{
  "train_examples": 44167,
  "horizontal_flip": true,
  "color_jitter": 0.1,
  "method": "mae",
  "loss": "mse",
  "encoder_inner_norm": false,
  "encoder_width": 192,
  "norm_pix_loss": true,
  "optimizer": "nadamw",
  "max_steps": 18600,
  "batch_size": 128,
  "epochs": 53.9,
  "final_lr_fraction": 0.05,
  "warmup_steps": 930
}
Rows from block 3 of the encoder of a small masked image model, named by matrix and row number. Rows with one number belong to one neuron. Each number is 200 + 30 x the weight over its row's rms, rounded and kept within 0 to 999. All counts start at 0. After the name is the row's rms in percent of the matrix's.
After each neuron's rows are labels from the 100 images, of 14976, where the neuron reaches its highest value: "responds to" is what is common among them. Only what is clearly more common there than usual is listed. The data: telescope images of galaxies (Galaxy Zoo DECaLS).
# fc1: MLP up (encoder.blocks.3.mlp.fc1.weight, 384x192), inputs 0-191
# fc2: MLP down (encoder.blocks.3.mlp.fc2.weight, 192x384, transposed), outputs 0-191

fc1.46,100,182,202,242,186,138,158,183,190,189,196,192,215,232,207,163,181,245,150,154,224,189,210,225,193,198,224,257,201,233,189,177,185,146,206,289,233,158,158,258,171,204,181,189,205,179,222,243,212,232,230,227,203,238,174,199,202,186,177,172,220,205,226,192,174,190,249,175,219,191,222,206,192,205,191,190,162,208,203,183,220,116,165,203,177,200,230,198,195,233,154,205,146,188,233,220,186,183,220,180,208,231,200,210,183,138,219,169,206,178,161,252,240,203,208,209,164,211,204,193,239,233,190,178,172,258,230,273,274,253,195,179,254,164,240,229,214,155,192,205,205,198,198,188,101,180,206,196,244,198,222,189,188,187,160,226,233,195,174,269,205,188,211,157,194,182,233,212,167,183,263,169,154,201,240,176,145,209,187,196,156,233,207,202,165,192,215,223,196,190,184,197,204
fc2.46,098,201,196,197,188,142,184,178,231,240,241,207,158,201,185,176,168,211,269,262,181,207,231,189,160,174,242,214,155,216,202,248,178,206,192,177,195,223,192,218,165,197,248,235,187,173,247,171,266,242,186,195,197,233,167,187,243,171,186,184,273,205,188,231,232,215,201,162,166,191,222,183,208,210,228,226,187,179,183,213,186,229,200,199,198,213,209,151,190,156,127,191,246,221,188,223,179,210,237,215,235,172,214,136,200,206,226,200,216,167,156,166,202,215,186,194,151,257,222,236,173,225,196,215,197,165,200,199,216,197,244,188,211,188,187,169,258,213,179,186,223,114,215,221,156,219,152,179,174,191,185,223,208,209,195,165,215,227,195,197,177,176,201,241,219,159,259,195,201,254,200,203,201,235,213,162,220,226,243,229,210,274,171,179,164,131,248,161,206,235,166,217,261
responds to: shape: star or artifact

fc1.380,113,215,168,234,190,179,195,199,250,189,197,158,200,281,208,202,230,188,223,195,211,198,159,190,187,173,188,172,199,175,204,209,178,216,228,189,205,211,141,199,237,190,201,207,165,165,134,191,117,155,217,205,216,193,220,222,226,208,165,214,215,213,222,151,162,187,218,225,233,244,212,186,228,165,212,193,211,258,213,179,208,172,219,211,192,172,172,247,187,234,233,202,201,227,217,210,249,185,160,178,177,244,220,208,287,213,179,232,192,245,178,197,180,217,246,208,183,246,179,231,227,181,196,144,158,179,220,120,198,164,228,240,167,186,184,153,194,145,180,237,213,219,188,221,188,217,216,223,215,184,174,155,188,189,220,255,152,269,153,260,265,238,218,194,217,224,200,240,213,218,207,177,216,200,218,217,184,194,210,189,193,227,165,197,209,288,151,194,255,170,180,168,199
fc2.380,121,109,236,183,229,203,224,235,206,241,219,197,175,244,168,180,148,196,184,218,202,141,215,201,185,159,203,82,187,157,237,205,201,183,182,208,204,178,230,171,191,198,194,205,176,177,263,223,215,223,160,188,202,189,243,235,217,224,199,227,190,220,218,202,237,210,171,127,195,231,255,226,182,233,211,205,259,197,148,250,223,209,177,257,177,173,248,211,284,209,190,218,175,248,224,214,177,187,164,202,190,172,197,170,154,222,198,178,206,163,227,203,200,241,193,215,160,159,152,211,197,207,194,208,255,125,204,238,208,200,168,200,248,189,141,177,228,182,180,211,233,155,193,217,231,188,220,236,199,185,188,202,149,198,226,193,211,199,164,193,194,156,174,213,217,165,219,186,223,205,150,221,213,182,215,144,183,199,146,225,200,210,187,194,220,224,246,195,191,219,185,239,196
responds to: shape: featured or disk; edge-on disk: no; spiral arms: yes

fc1.374,134,165,183,291,217,225,229,254,228,147,192,182,215,249,179,88,208,230,165,189,224,213,204,177,196,206,187,243,162,202,155,221,215,191,206,244,218,188,151,201,259,149,194,166,159,230,158,174,202,171,162,198,196,199,279,210,197,251,223,212,183,194,230,176,218,164,194,225,279,224,153,195,175,208,237,174,211,218,213,190,237,175,192,267,167,211,184,225,169,225,126,201,176,211,171,250,252,181,193,186,197,191,216,215,225,167,249,220,146,198,173,227,198,224,202,176,178,179,188,210,219,194,191,247,205,227,216,198,193,209,175,185,165,194,160,206,196,196,167,203,207,171,155,229,179,189,178,182,182,177,196,199,205,205,197,199,222,200,108,228,213,202,204,172,238,243,186,195,196,201,232,221,191,176,186,213,202,182,242,241,205,180,231,206,203,228,199,199,217,242,196,115,237
fc2.374,161,234,201,159,202,222,178,154,208,260,185,238,243,168,232,215,250,146,234,236,193,190,186,190,215,138,179,181,193,188,274,135,189,168,209,166,219,184,190,202,217,235,181,227,189,198,199,208,207,209,205,212,206,236,201,229,217,204,195,212,177,190,188,210,197,229,181,211,175,218,169,189,235,156,156,201,214,130,187,241,167,230,196,205,246,171,163,207,243,185,234,196,221,212,168,126,240,242,205,221,214,206,182,194,180,220,142,190,204,234,226,172,176,122,223,222,229,124,212,191,142,233,200,156,204,145,139,225,191,180,279,219,207,192,208,166,190,232,215,209,227,150,203,182,176,279,218,228,225,226,213,211,161,171,228,209,200,217,216,173,216,199,234,243,189,183,198,238,192,172,201,187,232,206,187,210,186,216,135,199,236,229,147,188,203,174,157,205,187,141,156,209,193
responds to: shape: featured or disk; edge-on disk: no; spiral arms: yes

fc1.2,097,231,157,280,170,172,211,211,202,248,156,185,209,210,214,150,214,267,210,193,204,188,178,177,200,190,192,207,205,200,215,191,165,171,294,231,200,175,189,220,196,222,163,186,211,202,192,201,154,210,181,196,182,215,241,192,200,196,214,214,165,198,210,188,149,165,231,243,223,239,162,186,227,181,231,292,220,212,205,231,231,178,165,184,159,121,152,195,151,213,183,235,172,160,200,162,203,148,169,234,237,286,150,221,185,193,212,207,185,216,180,238,170,192,218,184,197,191,185,225,200,236,172,208,187,156,256,190,194,213,168,264,206,186,171,196,213,202,210,185,213,228,234,235,173,137,157,233,193,207,209,170,197,200,248,222,203,220,126,201,207,188,216,196,243,223,223,168,187,154,189,165,198,176,220,175,246,223,244,161,168,211,208,248,174,235,165,173,227,230,220,198,195
fc2.2,085,193,228,224,201,200,229,214,252,213,267,153,165,193,169,205,119,235,173,198,181,177,184,150,179,158,178,152,206,185,205,230,160,166,208,184,96,253,217,197,165,202,214,195,211,161,238,175,174,189,178,207,180,200,200,191,213,221,213,216,252,234,179,225,181,215,170,161,175,230,254,209,193,238,207,231,210,217,184,181,227,197,264,252,164,165,207,206,174,209,223,217,183,249,244,224,203,202,184,170,205,219,189,182,152,236,217,176,229,192,211,223,181,217,192,148,130,175,221,251,223,180,186,235,172,144,192,282,211,182,178,195,219,247,193,170,249,188,139,163,192,193,199,188,216,178,199,256,166,213,192,175,207,206,220,171,208,196,210,304,203,179,168,154,213,186,216,198,208,229,149,217,220,181,221,155,187,216,231,221,164,181,216,199,194,197,214,187,216,240,221,189,180
responds to: shape: star or artifact

fc1.39,090,242,234,253,212,204,245,220,228,200,210,190,184,187,204,194,158,158,257,224,227,246,189,177,171,246,245,188,201,226,242,217,271,196,220,181,239,213,231,208,182,229,251,201,220,216,190,194,238,189,226,211,204,216,203,236,167,230,184,229,209,169,135,205,272,213,196,225,167,170,207,195,228,203,186,175,167,162,164,160,238,223,215,200,227,204,209,187,194,182,185,147,216,219,131,184,215,194,202,202,182,152,264,232,212,213,219,195,241,210,209,159,244,143,162,172,227,207,186,149,184,241,202,191,209,209,213,119,151,212,232,180,187,142,163,252,218,154,224,221,201,198,223,198,220,231,212,188,180,192,223,219,222,161,175,171,253,137,199,185,193,220,163,225,153,260,179,201,184,228,155,196,187,268,206,154,186,146,213,194,229,211,200,185,177,172,190,192,161,187,157,188,248
fc2.39,108,215,193,181,205,198,193,214,174,195,198,196,195,198,188,232,170,200,220,238,211,208,196,189,215,191,186,212,189,214,253,209,169,258,192,176,173,193,194,177,171,174,201,231,255,199,183,189,219,170,210,183,205,220,190,174,197,179,225,196,223,201,216,293,226,194,78,162,192,190,224,214,200,211,232,226,232,221,208,209,197,189,185,189,199,237,217,201,206,144,214,217,211,226,223,229,197,171,178,202,222,194,212,186,198,190,218,155,239,62,235,166,163,184,178,221,192,204,193,206,182,161,194,164,209,156,175,163,226,190,210,221,213,213,180,202,210,205,198,191,238,213,239,190,407,187,183,191,160,171,183,206,209,210,183,198,176,243,192,195,216,197,202,229,193,138,229,187,208,205,213,211,210,197,179,230,185,214,215,161,199,163,179,194,235,183,208,228,210,205,208,219,237
responds to: shape: featured or disk; edge-on disk: no

fc1.266,057,188,207,188,226,193,212,227,219,174,272,168,158,202,183,185,163,226,170,231,185,204,213,227,201,167,261,186,205,194,189,216,178,162,186,237,216,211,192,170,193,182,261,187,207,184,183,171,202,212,208,217,230,206,186,204,187,203,208,196,184,161,126,200,244,213,193,221,221,218,228,229,176,202,213,198,251,216,240,129,219,209,180,231,161,210,170,200,212,184,164,209,167,215,206,230,260,164,167,149,172,156,219,147,156,222,205,170,230,230,213,197,194,207,183,203,182,185,220,235,234,151,239,240,134,189,181,198,207,181,218,177,186,183,146,155,224,239,184,195,227,187,182,185,184,243,167,176,185,192,196,258,202,208,261,141,201,151,206,259,167,222,183,164,259,208,176,190,201,173,121,280,219,215,301,216,170,173,179,255,175,158,216,177,181,210,211,201,196,172,166,210,191
fc2.266,086,208,193,209,183,202,178,168,190,200,189,219,210,204,228,195,222,187,225,192,194,196,172,205,216,224,213,230,212,225,186,189,224,216,226,197,246,198,202,232,217,205,193,192,220,208,172,214,222,203,214,192,200,161,206,194,206,188,187,177,194,201,205,271,197,209,61,215,185,183,210,181,220,188,206,171,182,193,198,208,198,217,200,166,222,203,174,184,203,122,185,182,210,180,181,190,202,184,193,242,223,217,215,237,221,177,179,198,173,16,179,169,228,188,218,202,212,234,194,164,176,230,196,180,218,237,224,183,179,218,200,222,187,189,203,229,168,182,196,231,192,196,205,215,412,206,201,198,177,211,215,187,180,180,174,247,194,219,183,196,204,211,223,210,184,209,205,207,174,194,229,166,180,205,178,199,200,200,200,179,213,229,198,222,194,186,202,173,187,190,191,200,252
responds to: shape: featured or disk; edge-on disk: no; spiral arms: yes

fc1.272,086,257,166,240,190,202,224,223,176,203,203,218,215,246,203,115,194,198,219,189,234,213,181,207,115,186,211,163,185,250,218,213,185,134,255,231,218,149,195,276,220,242,212,175,193,225,202,191,218,204,203,225,208,234,176,213,175,212,198,201,158,210,149,183,194,183,243,223,215,202,203,223,196,209,248,221,256,215,207,238,201,191,183,300,180,197,226,176,250,229,181,197,193,156,189,164,172,182,198,217,188,192,207,206,210,200,198,216,183,214,211,261,243,185,168,189,209,135,237,178,171,231,165,230,284,171,249,219,207,213,187,203,174,179,147,215,212,159,183,187,182,196,229,200,142,199,221,219,185,188,224,218,194,174,200,197,210,188,136,168,171,219,188,229,169,223,245,188,175,190,241,181,220,219,244,146,194,201,266,133,194,222,222,240,155,200,233,227,223,207,211,208,228
fc2.272,075,243,219,214,220,229,232,231,197,208,234,200,213,175,163,144,184,209,172,181,201,146,227,228,211,183,205,199,213,187,225,204,215,133,206,208,238,218,213,190,217,203,176,119,200,196,252,226,191,174,176,215,188,194,236,197,201,234,199,228,166,208,195,212,190,178,233,237,231,226,157,241,205,235,167,234,237,201,142,222,232,211,241,234,167,183,258,210,192,233,210,260,162,179,215,231,182,175,185,177,187,172,183,194,207,218,195,223,218,280,230,223,177,235,211,172,178,140,230,168,200,193,202,204,203,182,165,263,206,179,159,164,176,160,175,161,210,226,200,136,259,208,178,184,84,200,181,200,172,162,204,188,150,199,212,157,249,227,211,212,231,182,150,171,212,177,177,167,207,155,208,241,237,206,239,146,153,181,211,203,261,161,221,209,210,188,167,191,227,209,226,223,199
responds to: shape: star or artifact

fc1.124,088,225,193,200,232,175,195,178,180,162,210,224,231,231,225,154,248,178,267,203,267,271,175,209,157,182,255,220,179,249,175,180,153,189,220,218,222,131,216,235,193,197,221,189,166,225,214,160,186,163,246,203,236,245,211,187,222,215,164,193,174,176,166,185,194,174,233,244,246,182,242,198,178,185,254,215,216,213,175,231,225,185,181,180,212,235,237,199,196,225,186,202,178,171,206,181,185,215,249,227,191,214,153,212,211,220,206,227,193,197,182,205,222,175,231,234,223,233,225,184,175,211,198,228,232,199,216,173,234,242,231,227,153,126,153,207,198,215,166,182,265,183,183,168,159,188,220,231,227,189,256,249,209,179,143,219,216,185,157,188,113,162,203,245,212,256,203,192,165,205,188,182,190,263,234,238,158,174,171,217,175,212,184,226,166,209,187,207,210,162,174,212,241
fc2.124,067,221,218,236,209,179,176,205,242,191,237,186,242,217,193,198,189,221,183,177,201,179,162,235,164,175,243,167,179,169,169,222,203,174,200,171,214,205,137,181,185,167,197,167,161,154,226,230,158,182,193,222,200,171,206,167,189,233,183,217,205,193,213,163,224,171,250,237,205,246,252,207,203,234,191,198,197,203,202,202,215,180,247,231,162,166,198,236,131,245,237,184,186,207,238,222,178,165,213,155,176,183,161,183,230,238,229,226,257,284,182,182,182,196,219,181,176,185,217,232,226,197,238,200,149,193,177,246,186,164,186,195,173,132,181,159,197,207,226,183,257,226,162,165,76,183,186,274,205,167,181,178,224,221,202,224,183,215,226,235,234,163,210,208,205,214,172,187,227,200,189,191,210,198,263,266,146,174,195,219,217,229,214,179,224,225,184,199,241,224,222,162,212
responds to: shape: star or artifact

fc1.322,053,183,184,166,213,215,197,203,222,163,255,149,161,227,206,163,192,212,215,221,217,214,198,205,232,168,205,193,229,164,168,162,167,204,185,228,208,189,185,177,174,173,255,177,183,182,159,189,187,177,229,221,256,191,195,209,222,169,173,186,162,158,134,193,240,179,186,204,218,207,221,242,206,186,236,206,227,185,243,144,268,218,147,212,189,160,130,195,231,205,179,249,160,203,210,215,286,194,152,177,172,199,196,162,164,220,193,148,189,192,159,216,184,209,208,231,204,217,203,216,253,150,224,268,179,176,180,179,219,170,211,209,167,191,202,160,189,246,201,192,231,197,165,180,195,247,207,159,226,206,149,251,189,242,234,179,188,153,196,187,167,231,212,196,246,197,196,177,244,211,157,256,237,233,276,207,202,226,213,233,124,150,210,193,207,238,202,186,214,180,215,206,239
fc2.322,082,185,189,200,177,202,191,180,182,190,186,222,210,190,216,203,207,186,230,215,190,190,182,218,226,223,217,220,197,223,188,181,231,218,222,195,241,197,204,229,202,216,168,200,234,205,189,196,223,205,198,207,179,149,193,193,197,199,177,175,195,193,194,244,220,222,46,225,190,178,213,173,209,203,204,164,181,176,213,208,191,222,219,186,215,211,203,173,195,132,192,172,213,176,174,187,196,186,201,232,216,198,224,228,216,193,197,209,157,41,216,167,236,191,215,211,207,244,210,167,168,217,197,180,231,229,225,192,165,230,189,227,179,180,197,231,177,179,192,233,202,188,206,213,416,205,195,214,192,220,216,192,198,172,156,239,193,205,184,190,210,217,215,198,194,210,196,210,172,190,183,176,184,212,158,220,203,211,206,178,223,219,202,220,184,174,206,163,182,193,194,197,243
responds to: shape: featured or disk; edge-on disk: no; spiral arms: yes

fc1.38,080,237,179,236,196,151,199,210,163,179,178,175,223,240,210,165,226,239,178,160,203,230,199,200,186,200,179,220,200,226,121,228,162,218,192,236,231,161,136,232,232,173,208,146,192,215,165,177,178,222,249,205,227,215,203,182,208,193,199,200,173,212,215,164,148,147,245,221,257,188,129,194,162,188,176,236,185,228,208,162,247,134,214,204,176,194,224,205,182,235,175,211,166,181,246,198,137,198,220,203,186,243,203,225,176,147,223,229,183,250,204,250,215,197,181,196,176,172,218,220,218,169,188,177,169,210,244,158,235,249,162,190,151,230,226,222,231,185,179,209,273,210,210,203,118,182,233,206,214,182,206,171,236,220,213,240,196,213,179,193,258,213,210,167,220,153,210,176,189,181,247,183,197,154,219,230,200,227,239,187,138,207,240,218,183,215,200,236,231,224,241,218,174
fc2.38,071,176,174,156,171,176,179,179,206,172,210,198,244,224,216,179,158,168,238,228,195,195,199,225,207,259,232,193,241,233,254,185,230,213,219,194,266,153,253,228,214,242,206,190,257,219,189,220,268,232,245,215,208,245,197,200,212,222,142,175,150,193,162,162,226,193,231,144,206,168,169,215,169,214,227,195,166,187,213,181,193,220,193,178,225,262,204,147,260,179,159,188,205,183,188,185,207,233,162,235,177,170,227,267,207,254,186,207,164,226,237,156,245,223,185,221,194,245,188,192,167,200,232,198,237,203,220,202,199,214,205,200,157,218,199,214,207,174,206,213,240,193,220,204,172,232,214,171,163,163,191,219,190,164,154,201,171,225,151,159,231,249,208,212,200,169,217,198,177,207,204,148,182,245,224,245,162,257,189,172,237,217,179,211,170,157,233,172,157,184,184,223,278
responds to: edge-on disk: no; spiral winding: tight

fc1.158,089,181,241,211,225,236,214,216,182,211,257,188,207,207,161,230,183,230,187,217,167,193,219,251,228,195,222,196,178,194,183,246,217,216,179,189,253,146,175,204,252,175,217,165,186,185,160,143,204,191,190,181,185,224,192,203,186,235,220,201,167,176,190,182,201,188,197,240,251,195,226,207,175,211,170,210,225,215,263,132,293,152,210,224,169,187,218,193,217,220,191,200,163,224,205,202,162,200,239,207,172,164,212,172,124,225,210,244,141,201,245,203,205,192,177,205,227,203,193,197,192,131,209,170,168,203,210,148,228,217,169,176,151,232,173,199,257,213,165,203,252,213,224,201,172,166,180,227,165,161,200,166,225,197,259,228,190,224,226,219,258,204,166,230,265,152,159,135,197,163,176,183,183,152,242,240,162,194,193,223,196,161,235,206,196,218,205,235,175,190,227,241,159
fc2.158,095,223,178,213,195,187,169,191,195,194,198,220,210,209,189,197,218,203,201,205,227,220,159,186,181,181,208,196,232,217,187,165,207,238,190,207,184,182,204,212,143,197,199,159,210,198,217,208,199,182,173,197,199,171,179,214,223,175,210,195,220,231,205,279,165,225,61,183,193,185,220,190,239,176,221,180,220,178,195,221,180,224,216,198,196,143,164,213,206,142,179,199,234,157,185,200,217,181,205,213,214,235,225,221,245,150,204,188,189,45,145,202,195,191,217,226,215,175,209,168,187,224,156,180,207,223,205,174,170,234,216,222,213,213,215,231,165,167,231,231,150,161,196,230,363,192,201,204,211,239,220,217,185,200,163,229,186,182,202,187,226,210,212,215,190,229,221,233,176,211,238,185,164,189,149,172,214,227,214,196,185,234,193,221,204,196,210,218,185,190,183,195,230
responds to: shape: featured or disk; edge-on disk: no; spiral arms: yes

fc1.5,097,200,206,239,175,229,238,205,212,203,262,168,240,194,215,201,138,210,144,140,203,204,195,243,172,204,208,191,175,206,233,211,225,218,269,204,210,162,136,273,216,202,219,148,196,219,178,227,242,233,181,203,179,216,189,169,213,215,216,146,271,179,221,205,214,239,259,186,200,186,205,196,238,211,181,203,151,172,236,208,246,187,191,223,167,223,221,188,182,198,186,205,177,202,218,209,196,139,169,190,198,213,235,202,150,200,178,171,178,153,183,185,272,168,189,201,160,158,176,209,172,241,208,157,200,172,234,232,242,225,198,192,266,206,209,218,222,176,173,199,237,182,223,227,137,214,217,218,201,233,209,199,219,152,187,154,195,182,137,232,252,162,163,181,228,184,229,187,185,208,246,176,133,162,261,206,156,203,239,185,182,167,230,217,181,214,211,151,199,174,216,236,200
fc2.5,104,204,189,208,217,249,238,166,225,208,163,200,184,221,256,210,223,198,148,199,192,243,231,159,198,208,187,253,191,185,250,230,249,165,243,197,188,180,194,245,206,185,212,208,146,251,158,190,239,241,191,154,197,201,276,189,242,182,244,162,226,195,229,206,202,192,211,182,145,221,162,149,247,187,189,214,154,157,186,162,197,187,140,172,202,212,183,187,165,132,147,221,231,232,238,182,251,189,213,255,223,243,188,197,218,190,179,178,126,209,179,231,226,194,181,196,169,235,212,230,215,202,210,228,210,135,216,171,142,203,221,174,204,217,195,190,249,227,172,205,188,166,183,237,179,232,178,176,191,197,183,230,206,178,240,208,187,214,133,206,206,227,225,174,244,120,223,195,218,168,172,212,160,245,186,195,241,176,165,212,220,184,190,203,231,188,183,163,192,155,184,228,217
responds to: roundness: round

fc1.307,112,244,176,214,213,148,122,168,154,160,202,208,212,210,178,156,247,189,223,196,260,207,195,187,163,175,186,234,204,282,192,186,146,184,158,213,248,151,161,216,204,189,199,174,196,192,228,174,206,159,268,226,270,227,201,187,227,187,180,194,127,218,184,200,167,176,230,213,266,197,245,220,207,166,256,226,227,235,111,170,211,176,208,203,178,184,212,190,235,213,193,251,194,151,228,193,164,219,240,206,159,192,173,197,217,195,249,207,201,203,183,228,190,197,196,212,243,194,250,161,174,202,196,187,258,244,215,163,257,238,202,219,148,216,218,204,195,191,204,168,202,217,185,172,177,192,220,206,199,153,197,191,189,222,164,201,210,252,210,200,198,211,195,199,173,212,195,180,165,178,278,220,235,265,207,193,184,181,181,171,168,230,180,219,167,203,174,251,211,200,188,168,187
fc2.307,121,244,232,213,177,188,175,202,190,244,219,214,189,175,184,202,191,157,231,180,265,210,251,210,160,188,139,163,142,220,147,258,193,235,185,114,196,238,215,179,183,168,181,201,192,178,276,170,166,212,205,247,139,201,200,226,177,177,231,227,236,201,244,197,206,218,209,202,193,206,245,210,244,238,217,175,246,223,239,207,189,182,220,228,162,176,235,229,181,215,245,164,234,251,179,235,146,176,247,169,231,205,250,188,242,180,205,209,206,206,159,190,152,205,149,173,178,143,226,181,210,225,175,188,177,214,162,170,209,204,246,173,190,148,171,194,196,171,182,206,148,166,209,166,175,169,187,211,211,218,225,189,275,206,234,189,215,215,251,208,192,173,143,233,189,207,211,213,190,178,168,213,214,170,199,175,192,188,184,206,235,238,175,205,192,192,203,269,246,223,218,180,171
responds to: shape: star or artifact

fc1.63,113,206,200,209,167,163,147,172,211,168,174,230,198,184,216,186,234,184,194,245,171,202,204,188,197,231,189,244,184,210,215,216,195,226,205,218,208,132,121,249,186,240,158,178,206,166,179,175,170,199,211,220,194,208,217,141,197,256,118,234,175,212,165,190,214,121,201,236,266,224,168,187,220,193,238,240,198,203,172,188,276,238,210,189,192,224,228,172,186,186,147,215,173,207,203,178,245,207,216,205,185,247,177,283,188,209,178,228,182,185,226,183,199,180,234,201,183,202,208,175,166,220,301,178,224,199,160,223,220,188,210,173,156,142,188,182,211,233,207,196,249,209,198,180,166,220,193,204,206,191,235,193,191,206,194,237,211,236,188,176,245,183,203,151,198,220,253,224,174,193,205,189,224,235,239,250,235,252,242,205,191,275,195,201,189,165,171,180,191,186,157,209,229
fc2.63,102,194,222,192,161,196,193,187,168,189,155,243,220,198,251,190,248,203,232,215,222,225,208,187,219,185,195,177,198,178,109,200,190,239,218,208,151,194,161,175,214,230,184,210,188,177,221,214,206,233,181,236,182,235,175,186,163,208,180,213,149,201,231,155,232,192,143,212,195,225,199,175,147,224,180,234,158,172,236,251,121,190,205,161,164,183,194,190,191,212,210,239,195,206,211,165,238,190,187,175,173,197,166,212,197,222,191,206,210,157,177,195,161,193,234,189,194,198,190,245,198,188,267,194,222,144,173,190,158,166,257,196,190,243,230,151,220,289,207,232,255,217,215,149,253,215,213,227,199,217,201,212,173,218,213,195,183,200,199,127,205,215,175,226,215,169,226,231,209,148,184,234,267,153,137,245,250,176,256,168,153,198,165,171,191,199,177,180,175,207,177,217,186
responds to: edge-on disk: no; shape: star or artifact

fc1.262,120,199,169,180,165,209,182,134,191,174,165,246,262,210,193,212,265,194,182,210,158,230,168,149,153,152,191,226,219,235,229,145,179,188,217,260,217,203,185,242,203,230,181,194,217,183,187,188,185,193,226,247,234,223,209,199,236,240,195,178,193,184,212,187,169,151,244,226,182,221,211,228,213,134,224,241,251,195,164,213,195,254,149,131,259,189,127,192,179,191,184,220,172,163,218,193,209,222,209,245,172,273,155,222,217,174,176,220,220,230,227,205,188,143,240,223,225,216,235,184,176,187,219,198,227,218,192,183,225,190,183,228,197,180,218,177,141,211,196,181,168,193,213,165,176,209,218,190,224,210,238,204,121,220,167,219,232,234,226,223,148,214,259,174,172,217,217,198,177,188,194,224,222,264,190,166,208,179,204,155,197,250,207,227,162,195,169,197,233,195,177,194,175
fc2.262,126,236,200,155,181,172,152,141,221,216,167,224,211,175,175,233,222,224,246,219,168,221,261,211,210,205,214,221,172,192,193,200,209,180,188,194,210,170,203,205,182,216,161,232,233,208,288,159,217,225,225,224,204,207,181,183,195,201,247,218,154,219,189,186,192,178,242,183,165,218,273,222,137,169,217,223,222,182,254,286,194,204,163,181,232,200,176,190,219,189,197,214,206,232,181,175,243,263,187,227,175,203,142,170,144,209,137,188,169,246,262,204,181,161,207,241,179,210,218,219,203,155,216,228,256,202,152,237,233,186,210,177,223,185,211,184,247,222,200,191,183,161,207,160,151,234,215,194,218,230,203,174,168,196,187,158,221,249,262,140,174,217,216,185,207,163,191,205,193,174,160,178,214,221,207,206,208,259,163,191,243,191,200,205,214,134,157,195,197,189,168,184,181
responds to: shape: star or artifact

fc1.37,092,198,220,232,200,176,223,208,164,212,211,190,245,227,230,243,187,230,203,122,193,189,198,211,141,238,214,195,146,209,207,218,199,204,210,207,236,108,186,240,260,235,183,202,158,218,218,242,204,204,184,232,226,229,225,220,173,209,228,193,173,191,201,176,212,187,309,187,197,202,193,183,221,188,203,200,169,229,194,178,171,164,198,217,144,218,207,207,267,244,205,167,188,153,169,174,135,143,207,218,173,194,140,214,203,147,191,178,247,230,236,224,223,180,204,178,183,219,218,221,213,235,171,205,209,283,236,161,230,201,191,188,217,172,229,188,197,161,184,208,243,212,232,194,119,188,229,194,227,199,218,186,207,199,196,208,203,242,211,237,160,191,219,143,162,188,264,181,183,161,188,156,174,203,246,226,155,177,216,171,214,191,211,204,177,235,158,226,208,194,153,214,216
fc2.37,076,205,183,159,159,224,210,199,270,207,200,159,218,176,230,218,194,155,234,239,181,178,243,214,157,165,190,175,238,208,202,201,225,168,192,196,249,225,211,181,208,225,168,203,250,221,173,181,205,148,215,205,154,207,174,205,250,195,197,193,149,210,185,240,174,165,211,191,157,171,235,229,145,205,215,192,189,184,178,267,220,245,219,227,234,116,130,243,176,209,206,194,226,237,226,256,217,216,191,239,202,222,205,177,228,240,173,225,202,252,179,173,187,190,180,208,144,248,208,172,215,178,177,224,254,231,200,188,236,191,194,205,169,217,170,205,224,127,254,188,172,217,160,134,159,212,188,193,205,217,195,222,169,217,202,145,212,235,261,185,183,256,194,194,219,135,232,233,202,195,186,185,231,193,180,184,166,220,147,170,238,171,192,207,197,243,203,194,208,203,207,208,267
responds to: edge-on disk: no

fc1.156,087,233,190,269,215,190,197,191,157,171,191,207,197,210,205,114,195,226,205,183,243,216,189,208,160,188,200,214,181,244,231,162,180,153,263,236,223,118,224,282,217,241,202,194,191,198,217,250,215,196,194,238,216,248,210,211,193,211,172,197,158,195,153,187,188,161,239,231,235,197,221,194,166,189,259,240,237,217,207,232,212,181,190,232,167,221,223,198,190,240,189,218,152,100,208,167,181,175,207,228,237,218,210,225,228,195,202,200,176,204,215,224,212,182,211,208,225,158,216,189,180,231,198,225,261,183,225,233,253,265,191,229,183,178,194,212,212,184,182,173,228,196,208,171,131,175,193,258,210,199,262,249,194,174,188,196,221,211,152,170,135,211,215,192,195,237,220,178,153,182,222,195,215,224,246,181,184,189,264,177,162,205,204,239,148,194,199,206,213,210,200,182,232
fc2.156,069,265,215,241,218,223,206,230,227,181,230,175,199,216,174,156,175,225,169,174,208,148,209,187,182,201,192,169,167,169,194,224,211,131,192,207,257,218,145,159,225,196,190,116,179,179,214,252,181,167,176,189,201,182,239,210,175,248,212,252,231,227,246,231,187,186,228,231,217,224,184,226,213,230,166,190,225,232,163,263,230,191,230,236,180,173,261,230,150,215,209,211,183,226,231,228,173,142,184,158,187,158,172,209,217,216,210,258,232,241,185,196,173,230,205,155,177,144,239,166,202,192,167,199,181,204,195,236,197,186,171,176,155,170,152,171,219,178,231,176,203,217,182,184,152,186,201,254,172,149,189,168,207,221,213,216,220,233,213,254,262,185,206,195,216,214,163,181,221,162,213,212,213,196,229,152,130,199,199,218,265,194,223,181,223,200,221,229,219,214,243,193,217
responds to: shape: star or artifact